config.yaml
model: "encoder-decoder audio transcriber"
gain_aug_db: 10
n_mels: 80
encoder_bias: "all"
encoder_moe: "expert_choice"
encoder_expert_mlp_ratio: 1
encoder_shared_expert: true
decoder_width: 128
decoder_norm: "layernorm"
decoder_bias: "all"
decoder_inner_norm: false
decoder_cross_attention_every: 1
beta2: 0.99
Rows from block 6 of the audio encoder of a small encoder-decoder audio transcriber, named by matrix and row number. Rows with one number within an expert belong to one neuron, the router's apart. Each number is 500 + 50 x the weight over its row's rms, rounded and kept within 0 to 999. All counts start at 0. Numbers have three digits each.
Before each expert's rows are labels from the 100 clips, of 14976, where the router gives the expert most weight on average: "responds to" is what is common among them. Only what is clearly more common there than usual is listed. The data: short read English sentences (LibriTTS-R).
# router: router (encoder.blocks.6.mlp.router.weight, 16x160), inputs 0-159
# up: expert up (encoder.blocks.6.mlp.up, 16x160x160), inputs 0-159
# down: expert down (encoder.blocks.6.mlp.down, 16x160x160, transposed), outputs 0-159

# expert 8
responds to: the word "the"
router.8:528455495600471614507530462473476606475536489532531447504480509441520478456492591540439515538528478579513551465517510516489560451457523509474475497461551537507497422458484566471466382500480438574470529408488497472583499537531435489508444477517489406477545489487491540443598531555591491471468532506400493398502543513501450533543501465501475538482517535477597457538539592521550477581540432441444382532454466547481491447599650506446507548548549495460417565508608489448527601464568564
up.15:538491423522529503452439534367439473545556434515477558537569622446520515551475515494532576503486521439429467532488486472486457496540437484540552591598562476557578518533409546500435505532497588490516495411464585515509445420566488460577436508495520550488529495535481514539500483557477468410446412486522610496422589473409567511500407495392617514521493552520473462467560515548545408597485530544547502480574519475464558453433517537509514430496452448511467448472493535484538506420481473
down.15:408526493521470443467531558478434566444657406481475471497462495468584488558549488531475477461597471561558403416482521513521558557469499528594501606465475474502475494467517573513439519498452471456504461524509593431466524521443454502469537514477405450490502592481492488535427540510473517499494533571503475458472555461466536551443470535514478531440571474461470478407470453485381576563560478399486501566489481373538515454495545488564494672446469484473468517527467458504531567532401488
up.16:494494518481566476505502526440440504480456467463438556466429490556482514631440502522538485469521454488540501465491485539493541425465470436489575502540594562435450462341518421374513563571588549554467432440479555539507544537520468479445430426536451507408573484431586499511424501436478539590430463499569504493494481508461527573478527403594472419525521451475561596490559556470528565517475592525458476430467587597486511528488461504482508511486511440446513459453568454453506547507488453
down.16:490572491423463485453492571481515527410574531488567493476507492481527496478529481422473518493470489499490461469472521529585382443449453533569473444593614436434489458484491542442511461534440507602542385568393566491519509569498525490436401467440512532554493430491492426546519601503492529430578580501444406440484542469553398558461566502525487506527411469492532468590462538428488543480535458543479466452465438468435564467510443435427493460522554604489561430500501506491529492548443558
up.17:454466552524571597516426463386512455550402521489557493494474548558507408514454596555493504588552531543561473600490492543529466508505495502475454486460417472581435581522458478425590529545467561346575475560441585503474479532654511592527484468499477449530507527494469518548558501466544586521546453410506501484439477428518466444500469539394463500497474532500503433489520512502374425532487540542471441537437552464526468470529492502497458478434460556494478513553487431535504429551461491
down.17:410475525519543506547501456497427507477492528466535468505477518639541461498493468533433548520362414593451573475523482553394513503526532531456447476394379423552477462463456369499484531478594460485477500475514492500511524418483487601526505522511466465450442527510530503451462526570382522555582450546457538408518496460549454442499471422442557412549469474523475431398550547480412496398520524483496527519480507472524621484438489499541457524481473473511495454530514530526516406492580484
up.18:488440559426501444470555501510540450609427552419440456551494523442484519489598396559527525452499510515386562489500450461538471406453485472456395546482493571465492583495468458459427456399496520453425509589534491553527506494536549626458533440457459542516444441514465533410487523506555484511454533439521480464563530537429558487472420538463508536546465520408425427400477475491518494508556470431586452470490556472457566589503523473540470549470510410441506567514533554556547456469455440
down.18:493510537470476448411432519488515439513455562480500438615572504552488453501424489548436467479479463574465479486461491452546523418431438495580583534434511467514396529600424518441513532476530581441443479527473457456468437505584516562542518433486558463570599586528539546523434561465511449542515486498435525517422498508489423629489415536528433532548563549562440527509508457569520508501482558545505563532465514506475382512367600517464466492437526538486431487469525496503496476587513569

# expert 4
responds to: the word "you"
router.4:570491482477488474522627457493497463445544413471544516529454431508565428559514589493447524486552462538546534461426567480513578492536451494562543476490437519449526625550455573486451513518424527453481478583517485539456504529464554372496544540520521469593521465444467467531517519520466588514430549566573492533458470463484572548543486526500457480433501532494523500419440371512545513495517472582487534561585509586509589497353432393509463478485447542482457500435495438527439463521549403
up.10:521453518484532479635531423453457523430575476530469544524562487437443559543567573524531436547454509498484432570471476523440555401466535517523471535479533507558505370406476599520479483572585637438473569532450535502486529551445510480526566461507473496416483462423540461496551476533553509489480518433517554487387505448459528605463536570511538557461468422431578500523470504437455561549468496545448480539392510503527500488488501559502484488534532529489489550486565445550525594636539481
down.10:477465573552538497406567431418506513468585523544534513482647462468547583449426568482494522543513572550477484567577531435498537594548464549528556471465451430547486530463432601566526560432461490433464507483425451546464499498546520616491503482498524493524504424415597514539501561460488458554483547505445429489492501420494388492658508482532478510549541479558482454410531504450456557455508440463496503500454451509538555446493513472536466512530419511466523382453532565474441476477554483
up.11:437498513511525549455591451388483510433562478432532586478527503606501418509570489359474549512528517544518400567565501446483568539523511477565550459588494580461547519483544587505470493601509466561486583510499491554567446507592537528449465495498431492523459466504488505551465436496553554527464376548508560447492463443532538481478461544483494482555522513423516398522462394483412444517547475476481520534554399458471524538512522530585490495589586515502484544602494446518490533543550421
down.11:538463470425500453438380471507560455481456531527519478498475557509529431447591474485553532526460540450542537497473464508590519527471530502516512475374494471468511558480502481572572475502506456540526579481513460562493538591483478489600522449452489501555554572526555507554528590518469428563427375486483535593585442467532522545419434458502443471410528469538481507499566523580469527491607548548538445634553561469532366542503517488493456563485592490443513542520492460506425570474417468
up.12:494475482591455449531477520510453390384476506538409573560483496426486494532511450524536606476505489468425483464550519501420444467517486487461537509510543443520582515526578460406401540485442522532449537507479540507435402537499484457566599575487457523565591593514429442418463578483401485505431521487445491572449575564496551629550564395510578483418505546488576495543542526507450469498490473510467422544517472501449494550410529489548497491532480515483520455493414499439537496433488525
down.12:546453477495432589450499437478428429451563489530462472539514543495484493457587438435566548518442486480420478438585480501534485480459437500544452456520499496545475533450579571487475436550459586425443505480515441539542387514517567518551467527483468564453438573478517448557532448434412446464503517450511523482446505469393543468526429512395518647450519530567449582426596540546514495392441524508513478498452495520696472491546473469467536476507480499540501573492467468490501460488476520
up.13:528562565427443390531507496497508519588530554496526569556547496450472507497541501436547591391532512462540513500524516599390531453649503498479509404537512554465465442518483483508481424583391505499582464588480556454628550565450506579412495520471497495454491536443529420536555405555463506538502570526427491556470546498482570581538521468549431453512421549492498505480448495496513497542589485536598573434513527567553497545425552500498518539510466496533564506480508483540471553431510496
down.13:534462516396494479512609484500384520472510495479473516500419432474515594584448445596533525436527527487466577406442496551461545516488508463529520456471520524394536510599437461463502496526552708418450442553512490519555501510439540462563507550516486554493541531501504524502531478456559559444493489520547449404491505488499502594460376552507495426466460445494567515457553420473527487551484432417589571535508553512467548415561500554473496517534530567477509548448566445513530549474496488

# expert 0
responds to: the word "you"
router.0:530531537549429487519425515487480544489503526547472469463421463486569535561431555557498514400494434477562507492555450574565480423381456498490500455556467541440497477462447524469576402426374536398536574431610441531522535528580479532512483482536572519531585481568530515534569533549531366471533494519573484518454524508386477468530531552527514422506545611458504474453553463437548429534460530464542508550446505556562540404519490502453482462531493560561428548501520463510496416510451473
up.10:543460519401491483573491452464548425481553494482496431448514495472475532428479446581556525544401500452555380539428369486578459508491495545481537493552606433479389482456605563534495453501453442492504632494523450531542424520425483549473448555470538464494524440498613477536543492580501429505449534546569508520467545425518451442494442499512563519568566467528506542453643525485499447532425518485487490512489541476542516475514515559501421484495537514399552532477516475510390521501576540
down.10:396590417409563505655570569542445493423472426456501567526476504446523434513537462497539501495441513472472424597518500539470544445587583494488557450558515498451465477466454526499493602530454525531481441510527602397572513513427476581506439553547512502504567544485479593543439532439475519390505480426472501494481461524473449548566574470530444448565547550400470456495486495506513520463398539447464534509440522495506477622541488497569423548522518567523488510523524482563480545510543525
up.11:463563431462442483427494564427523451543466509565518485515392545520458492541492557526406498564442437540494574501473538554472540504565468538463483406515426523521396510536447446497522575509503423493559457485593565559514565516474483433522561491466509521537523552538513587553483535550516526487478477478493526495516490420554499387540422420436485482467509545494456493501411468489467547431410540444519523627446550576510492570482475428565474498416524495522363552527424572528376488539573468
down.11:467498421447536543403497386590529461559487438459521474505563494533490505430547496464450408475561527545516538576476440472563438519521556568584557453463491496494477555448503449520502575451464469529533571447518540621444540469428451567505531401485557543499529531481463488561485577512532426478605486431518476512524588542365544490459546567500535520487579526425479567554489460525480522590618439476523462612537482501477547437535495543511610525462573518496522481540439565495501457529545521
up.12:491461492389481562560438491433543459430538537444563578419516633478502593582494526512482447643532424517552445542467431508513450505470483474512541475562479512517523455473516569508549579514431498526481428574428453491509424530508582553502466476529530491516581388448443576508507454473573467383432499410530439444479552544557555539527467472565495503484471438448465494450531500531504545434466485521408468489549472400617524502519469545470532524451591490521472516475536466446497474503426564
down.12:566508504522478520477506410457460517516477550526562466530572479376562441503438456460527495516417489539494517536484594436487566572525546540551521543488548471477542528463516587407586502442541431469439374556562499514543460495536554492514539404393453516420584506500568514489586495446512555611580420544515544549523460494432446606588500515528484452473562535503487516370494544425454541506550512478478529518464422489455473415517459498524503458536582478501424495569448459429492526475466442
up.13:601507512526472511433557416488567476506494421556449481482518464548514560458561527507521465522521457554485451501556540530522458517535558498479633478528527486495478446559505507478561615540528549428504520489404524517463426369460474386508501438461539454562497559487497436504463536529552559518547522503490523473544534490575529624388486522510437504441586371482459580432523459439504516500539544496451394436515505529486539451434455526630444575449517566434503514524436463481552451518576461
down.13:419489484510459599497514453546515590510565484514526501458547485508442461612424545494574525476489633529632507485472481515495524542465545514565571484531407485481481506454424494472435527433430512486518440541487479411459467525520568503525538579434426427450376619552523529624495506467560523398467532410425474514458457520389448479491568465451510442490414483511511480470484525537422494487506511530500487521409445567527524575500505567431515478475582540522472490434497456572516482447516528

# expert 6
responds to: the word "he"; the word "you"
router.6:457423473491528620538567491423554519465397532469396557570508490470538504443494457456539435454549497485548438479532514428593481520380524485501487404449509509531522467477584491490544536578519542453452513337516471563520513476615508494507535503524378475463520527534477499487522523466542480538444518526564455499557516506481428506438522569507553452551461479450426523531520559374522491518501523483530437519546461417451563410501423486531433534479507570500552497447552612473585548416522543
up.15:525556518464416536466541492453531526382489415477456534536570525468490451445435540511441559426505598502494509465482539526465527433575465504585554591499519549481510492484598576575491506539428484519430522530491419530454549581464568561513434510498544512579491427541495458604416514609594536504416472434484538478499594492556459488545478462445494483444590503464443568427457507426495480506564487477525550388479523553527476444488391433577518544515516542492479544467474626488500490521444504
down.15:461594467518494439471559563540457537410474422513506481643531380447480537524519552497488542440530482502469510508557491453454531635536522543445538478468438479434467461504444529498510568513444464527491510426467442425558426494464589601536488546626412524470534463542541441541584574466588532546558538531505419605525643509578556514521558488540537466504501493540402447495549480491475413490500477462508496418469484462441463500532515503480532462458558536538470462496478462582503494464471431
up.16:548499469479533527454532533462489490520641483457464619532529437490479499517421492419496456500523401475593524496470458458577526516574429471523587534507535510479445446434530427537504532519401508487422488489522562549533533485508479531608535423482470485495448495478515465557440565549479463459498490541517590406479472540445400570495535422560485479633533458576525477430477489470556439466463487552543569548436444537483548473427425395392520608495491529541530538501456556437457535564463510
down.16:602538453513472437538487562544539523497528530419542490468505447460456611520517517491531446498497537468470467511464428487590484515474495556533526403625581472509504450408397531510569557504435457549508521476475634567490448594582527433539535545537498454471461523510641555466507509466433520491537503455521564487402518567573471518554496488491491605489452524535454530426558537520520482491486550427472505465443610448493442490558403581533528433443506443565558543455499532480527445575553493
up.17:470468489526465457357532554544506442535529569579436533483656529529495460515523531506483509508498426500472459551477463463518463422451613527511398509459479516477549536528638530462559454557475427395403486514552557522560485514537543543456418411518515452520525445573519471495520507465524475576531494578491482478414517390486497499394494555549530518541544489496453501423479534540528511528455501580468544477396496440517483478495557523504489460544522505505401420407543485611523549516413533
down.17:470476461522579535476495466418536500428572553500497429519483516503427427545573505501514587466414478424521469473472560517479568437473472437464532445535495460441625533500472485468641465519441424515529435514533507602595523416486495458508499447444427435475511494426511531550561448533547491491523490491509448525598513547478523578449511517479456584544570464618446492504504553540522483526520611456509584493462459397495533444466523442544510582464465548614497476540585449468543462566576540
up.18:534401508567518451418534554510539564513505368603519394456560495472461486448558531538512496519505495498425456578533538412501518461478508497485599552449484501479499502571449424568475567509469601453430489552485432512426461521578470467564474398395449480474531491514517497406577460569489420490494548417469517478542392552519479483487467451435551497494538549443543465437520492459462567518575578470390508502562569449401514533454573514493449575512480559466422526479436493488490515479489518
down.18:460520444443512509516464563466518501508456514537504467439421577443504464491506542491527405416451460489602477531471533469504506550482496418540462487462400440509471510488432482465439485482493448430496489476464448447449513542521440487457390595541497484542528462547478439506502447520374464404497477624490470456523532543475474643448492543359462563374465491490500428487518503540496451455535502559498557588553585541544507518504484525515417549474409469468517549478445524629426513569566468