config.toml
encoder_head_dim = 48
encoder_moe = "expert_choice"
encoder_num_experts = 16
encoder_moe_every = 1
decoder_activation = "gelu"
Rows from block 6 of the audio encoder of a small encoder-decoder audio transcriber, named by matrix and row number. Rows with one number within an expert belong to one neuron, the router's apart. Each number is 500 + 25 x the weight over its row's rms, rounded and kept within 0 to 999. All counts start at 0. Numbers have three digits each.
Before each expert's rows are labels from the 100 clips, of 14976, where the router gives the expert most weight on average: "responds to" is what is common among them. Only what is clearly more common there than usual is listed. The data: short read English sentences (LibriTTS-R). In brackets: how many of the 100.
# router: router (encoder.blocks.6.mlp.router.weight, 16x160), inputs 0-159
# up: expert up (encoder.blocks.6.mlp.up, 16x160x160), inputs 0-159
# down: expert down (encoder.blocks.6.mlp.down, 16x160x160, transposed), outputs 0-159

# expert 7
responds to: the word "he" (37)
router.7:499519456440517509526512496534463524494521485489463504491505513508469562497499530534524489480484479506507522479514477486482538481513497472511514454468495516505529496521481516469516461445478495482457559519492474492482519545497530499544480517509480507519480523473521463488560518494512470486505523503521510467490526505494519491478518462449520486515517491522480538445500493477497512461487514533523501497520535508509537500510496438507499470491493538501493484456510512553530512475545533
up.0:496491463471502528463463509510505449484572466501492508490525453521468509501508560521467491513485533552512491507472467490477526499488519494534487481533474466534537463451522511519510454509536499500503497500482525496496506509539484503496483496541488476524500519576490494521524474487501501541507482498509464491495491486469480519482455515512513528468479517535503464528512515526499461475511524526490487530491467490482473530496503513567486478516445482506489516475515499473509460468513515
down.0:493515508517472439535523501520506483509484500495454522513493503513509468508425506503505494462494506494487516492513515518506473484474519475470532523537496493512498495530511497509428499512509460542497452485520500488441462488506509531510469484489468510519506512488508513466532512503480519520459526491541475505503485510465513481548486479483520468518492503508503437543485491472576498517537468541512500514509495504530512471530546479525490464540520541505535531533486496472518493512532521
up.1:471476537523523471481525532544526423485515462514487467493496505467537511504500527541461504497501485475508480525504504505474517527485480471503562552506475494518471484462500488554511507499516514487494503493504464477492533501501528518534556504519532500516535506515481496488480471490435504465540511525463500478506547494493473550527490512490487496478491466485511520509478519477461488475487526468525533551513507488495499532490466533505498459482517508492457522517472525492503465515467520
down.1:506510488533554512476510500510495485528500500517481485496520477495491545508560496539474464475519504502494498473547560524528520504533525487505515463517481539518480489489576524510479471530485474501488519486507501481482498492479501513527554510507470531536481531540473472463512458537499454511515454465509476485486531482490495504493501535487477464508500450499499496515510482492464434509492518484448522501494497472542519501504520502539500498508494503531519497456523529529509520518501443
up.2:456524511501493506506497533466474503498483507482498531473503489475530505496520548503501481497512463527523500535474523489487496478538476459505485496497516495453485477515480536478503492471505506472504496510485480486479546476518523540484521493544506497495527518450576483449500467500504450516454508560462541497520484493491525466497538516489528515497493534498523521485503529543478551468464469479522477478443496530540506459497497504512479536512484463466480525505482534488497467511474506
down.2:458544519535478477494510479462489465456525505561489497556508532500481519509498480484517497486484465475481519494492535514499500479500465477498527531504483516438498495520489534499508487481475487550530513525532529538453504485550483476472518479480485489485516476495505473493505505496545474514462517500481521540484462519492521473495474526517499507496462530459484504482482516513470449521515487444537552512522477497485494475520493487496478543480487529558487487472492491456518488504458494

# expert 8
responds to: the word "the" (52)
router.8:514478497550485557504515481487488553487518494516515474502490505471510489478496545520469507519514489540507525482508505508494530475479511504487488498481526519504498461479492533485483441500490469537485515454494498486541500518515467495504472488509495453489523494493496520471549515527546496485484516503450496449501521507501475517522501483500488519491509518488548479519520546510525489540520466471472441516477483524490496474549575503473503524524524498480459533504554494474514551482534532
up.5:465496510541488512486451528513503516508508494482527480501502510533453487503483511534487482481481533506457527525511507505520474558472515491457513520490479495488505481538457465520520557497505475459503501490555480526520546518494486443512484501526492509473485506470496451498486561489485492552508507514476506445497519504515493481511506502504502488506476508544510543503460475493481500435496496517532443485480540555508508510519519539445458517497471510521489484501508500513501498518472489
down.5:501530482487450515525505528543513497511458493471472566534511480468478504514527468498507528500499508495505468497481465511499504498514449508462479498481442510460468469497471490497490498498518508481496494451457498512560499506492471509498517460563508463474480523527522532525479542523520528488497488508488457496498515518474474528457502532477519524486515499494523490533495496503520491493482497473500451538521482533539514497485453471536509489497475461440517523516492460494513449509508504
up.6:488480534491498511525494515496456501413497528471483516496522508510507495508452457526513496500484488473509468454488526518534490492478507470513473484496476499544467507442495528523488475497490490520509477488482535498507514519499504481483486530472468485536538475512476441481506550485555480487492517528470467502477526511512511507523548511455502528548482490509502498460496516447521488509490522528521522493476505512479484524498473517540499524494485530449484499568487523475461515505536485
down.6:507490491500494449474473507498479492482498450457463542524480519521510505533517481481515529493483493500503506534527538529504530535479473462495519508511494462509507470493517487495558519476512476426490492433500472501507515485490539567506521504532519485477492555536456517521493520502453517495457529477490530507555483504493483481531501537512520512504516486542480518473513510488503499532471518511508524489506543535504498518485451518489490498523518506494497461470480547521510504454526508
up.7:500478546511515472498501460503510504455473513466487455495521525527495469524543471510464488510545522516503522492514504515521473445460520494495539493476559536514469513489474509505493496523502515489490522519496547487503492504515474508528518485484488477541517484490465447502507528467467502492514442525510511505500546481494505483486501496501506518541486499508491506504465518549468473451502496500450466491529571492513504466509552531498508519538470477466491455489487450510507506480532486
down.7:499469511496537489547502504461482463470491483515515506542511497493517533517486521483512496496511531454505505562456523517479540507508567537523475522470512487475481511507445502441499516520482505456477518512520522470544453516522470482506484490502461528477465486516469485528486488462544505489470496494478479545474543499481492451472494489510485475502510484467508461516507500511500477492489494480516518431496495504523517488536505522511503501543515459502515471536499490544504517500543515

# expert 4
responds to: the word "you" (38)
router.4:535495491488494487511563478497498481472522456486522508514477465504532464530507545497474512493526481519523517481463534490506539496518476497531522488495469510474513562525477537493475507509462513477491489541509493520478502514482527436498522520510510484546511482472483484515509510510483544507465525533536496517479485482492536524522493513500478490467500516497511500460470436506523506497508486541493517531542505543505545499427466447504481489493474521491479500467497469514470481510525452
up.0:488524505539478521510516467501468459488482506514535508518511496509514500557464525489480513477460494513478477515521522528501496503489452509507533496566501488522526490492475535468505503531548516445488522509511496496544510471473511459537538526481502507514490512471493475537516508544488466522511506512505481521490491441560481505510484481487501465454489475451506490507476507495478501570523481440502489508467514501516482539504495490480512511540453505459514520474497491505521479514507552
down.0:525527533524425514495496491522471478474469515481512506533522516492466519461504529482481536491553486499577477522450521501493471478505473445499500493530515533498499488479473482508482512496485443544497502508492492526501481507499482513547485506526503490494507480464507495469494511515509519465482479488487498550545520473453534554514488471483519483521469502504517474522515473489539457536503519498509504484551487488479504507469548553505506511489507467482467474524494518470518508522489473
up.1:483528471480492555494517520509488524475513436524472481537532494465464501494497554495454484541459509472483432520504471496513515511496467497478546460515505555531481502489485521450475500508535506492475501538509447472497485479497479509498466510502494510526467470519482524522521483484505501511491509493486478515497526511484525522521487486488518589542456518480523519521505464494500534506512539496462495494502494501489506517489479509499484517488531461488481525485465497521520492469546540
down.1:518503497478481522499504528485533509499530500510451523452517475491482488494491488468473471492466466491503492496472472504481485509522497503498522487551529479505473477484502525480494446470501461489511518538495535523560537493506510468511505498535509505451459509562461543538520487515513505477536468462521529491505500485496503535510495435502494509487503479511479508527449515523484495488489489512542492520517480503459521501423483524482500539475500476462481492507503540458552475492499531
up.2:464464494529518495483490510472497528495529528491498525498529499444495487480498505496502529526518516518516580526485552495469484533502515464507501497490536491487489508474521492457481494478500534533489475538512525512485515548465483519535488485551490476500554496482501465481498537512556503529479550536487510528520477507512502514488532507511471493504457492514505479464521509478538498536513431559502497507481518542501489494554540535501523503508476508507466470509510483494484501517459504
down.2:515504508505457501507523421505485490515503508482532481494487487506470495522476499463522487508525510491486542485522497515479481509512499501499551527520529481482472529466555511476476471494555488508519507530480489469589522500526496485474503453501504495509449531483505506499482502505515506485483506524529450479456488484512464458506442512473486523503518501480517520512484521500540535496520495479514504517478489511548538495513472478480520522456543541514509528540475488560493474525494496

# expert 0
responds to: the word "you" (35)
router.0:515515518524464493510462507494490522495502513524486484481461481493535518531465527529499507450497467488531504496527475537532490462441478499495500477528483520470498489481473512484538451463437518449518537465555471515511518514540489516506492491518536510515543491534515507517535517524515433485516497509537492509477512504443488484515516526514507461503522556479502487477526482469524465517480515482521504525473502528531520452509495501477491481516496530531464524501510481505498458505475487
up.0:517526530479509504524490478506518488548504516506487517554482478488475507492510468519520498464523501531532478532510525518397502481510479466532519553541510523504518545476506460504528467497535473529487463533494526513466548489520471490493496476507531530479475497523487519509502521508472505493516475546512490539496520482489456557515515475517490491511526474510498504486492508486469504487526507520482470459521512509566495519490498542489517527483551482527526496465472497515467474494522510
down.0:510486495549508493469484503510513512566483508473532509418483498523479521549490515495548500525474522459467458492466465512505494465492486504475507464505497499480510494511515490533477478493533486522517483460513495481502473528475527528472485504504512503535479454459496503484450469507533483500524460491492547515465541491472506530471534477500504516476474449477483486484519544486518528496496556507469499492472467472514494486519503477484488468513514491497470463497478463492458470488458503
up.1:531522483517504514482540494526515493512523490470513502467521491494539484466497449491451480517487512492486488555486479475525479531487543523550540492533510531481505524481500494478516506463496499492507505523501487493514563478526535497558511470557486513499513463509500513483479543504464511499496492493500508516519488506500529445485491496540513526478474515482512500495516491513479486505500471487479484514478445574484487514498504483555564537462460496505518524544532497501533477529489460
down.1:493532517529537483505485470489483474494509514475486554527495451509481528488548473531510511483493507538501527515518447498492460491527482530521512527504490485455496453536550519462492462502481542510475477497434470488486463479482482503570515486500501495500469516493464521544494512541478504502505498477492481515475522534516513487497489491550494479508466517488507485430517525508456506514474459508534475484523504506482526506521506465486486483501512509471467484517554496514478518508458508
up.2:446547474487495525461520489471434492550524518512463499513518538517495474471514527507463475489538525532541509556513538470503527525491485502495480489502481449512547495492503506476501492527509478506476512524480539501513515502509476499500493527504513503522503470558502458513493476482503472485431529496500482468538471524484484508466479478472492495470534471477506473510525478503499486515536512497537481495495494513507450531458497471520466474474464489481490508525467543506508545495480478
down.2:513497481489516493505469492455472502504458499524533497511517536492498481497487516505539465480516482499468496501496517461496480460512494473477517491498500586501519506544509516504516494562508476504490491503517491477517480493512505522535530484471534484504439499545538528493496516522469493494560457428515541479490516513520457485497510490502474512488515512496493543484516493434484512492505483496515536488512452518515517487477484451485474485483482484530488511474483464468505538549447484

# expert 6
responds to: the word "he" (36); the word "you" (34)
router.6:478461487495514560519533495461527509482448516484448528535504495485519502471497478478520467477525499492524469490516507464547490510440512493501493452475504504515511483488542496495522518539510521476476507418508486532510506488558504497504518501512439488481510513517489499493511512483521490519472509513532478500529508503490464503469511534503527476526481490475463512516510529437511495509501511492515468510523481459476532455501461493515466517490503535500526498473526556486542524458511522
up.5:490451507509426479482500476518522478485482498528476495516484499488502483493461487482478494531524483507486511512497545485446512546485529492496546503520505530515515505477532515486501495501475520528512530498462479503490477501530523546480511530528454513529501488496529503509523469500543490452518482445500471545493552469529499561472543521467514484539481505499502560476501484492537501504514491518475472521516519499530523498508521489482470520506486484461517503482514497450511544442499529
down.5:512490497535520524519493495486500487465482510452502519506465461502506529470468509484514480511467485535477469486510495527485497528530505479519481494493500558477530495509495553470497533497492504447486491487488537525482496494498527458515475527500525493445510503503525510477492519490518507490481533467497463580519519482498517486493514510485497474518503495480494477511538527483478490512462519509511490514495488424495491521506477555512485543505492445459523517547428514476519526503558467
up.6:481486472530521517489521482465509527448463511555551464504484498480497485505482470514516512419494495501446489500489546536482454509507472484486516531527517452513472512495511527508495461501450497434523499486499543508485487533524519517533466467496528479490494522495507498505499480528477493503503507499529489511517554484443474472498516507483498514508496489468501424493509509497511486513511501485533497468519467527502463493550532492525484506549494498496530469501473482528511513518486522
down.6:531498509578521479485469469499509505514501540466509532512492519536504489537472453487533513474494531509514489466479516453473524454493499498500467531467477504542501492490492440542491507463490453565477526518503503504530530482483504526523522478518470474478510535523466513496497547529507446529498473505512491510491442526482504551513475516505496523508514449498510500500512472462505502493511478508502526503493517487475489531496480490524502466513455522505506521488529439476504505486476482
up.7:491460520532476545547489474517479481506508525464519482498515514455490531443479487535542530461473455487487568496491489495505510493505439529528487478542477505489507504532479511494478491515511507490499483528498474524508502470527503499467498512552537479495513516507539470471501533531548534511484506516498489501527490551506517543471495494443508505467498485500543492502550514501472517516503503480529468484532483537518441487501532520496492527480482499473497500561516464500492502508513519
down.7:496541487447513463451486541459482476494480462503553526495495545480531541522501486513511533497505513503485457516502546526497470518485478531511489563455483480501492522486492531510531518517517494484491497515477510485472513467478535540496509483477501467464474477511492526476525488511503505511491494531492481492545515493453541518482488463471530543478481515505469498495536477476490436487530500465485497486478439506482484494502477501527511473527433491502493505502502537487486500523537472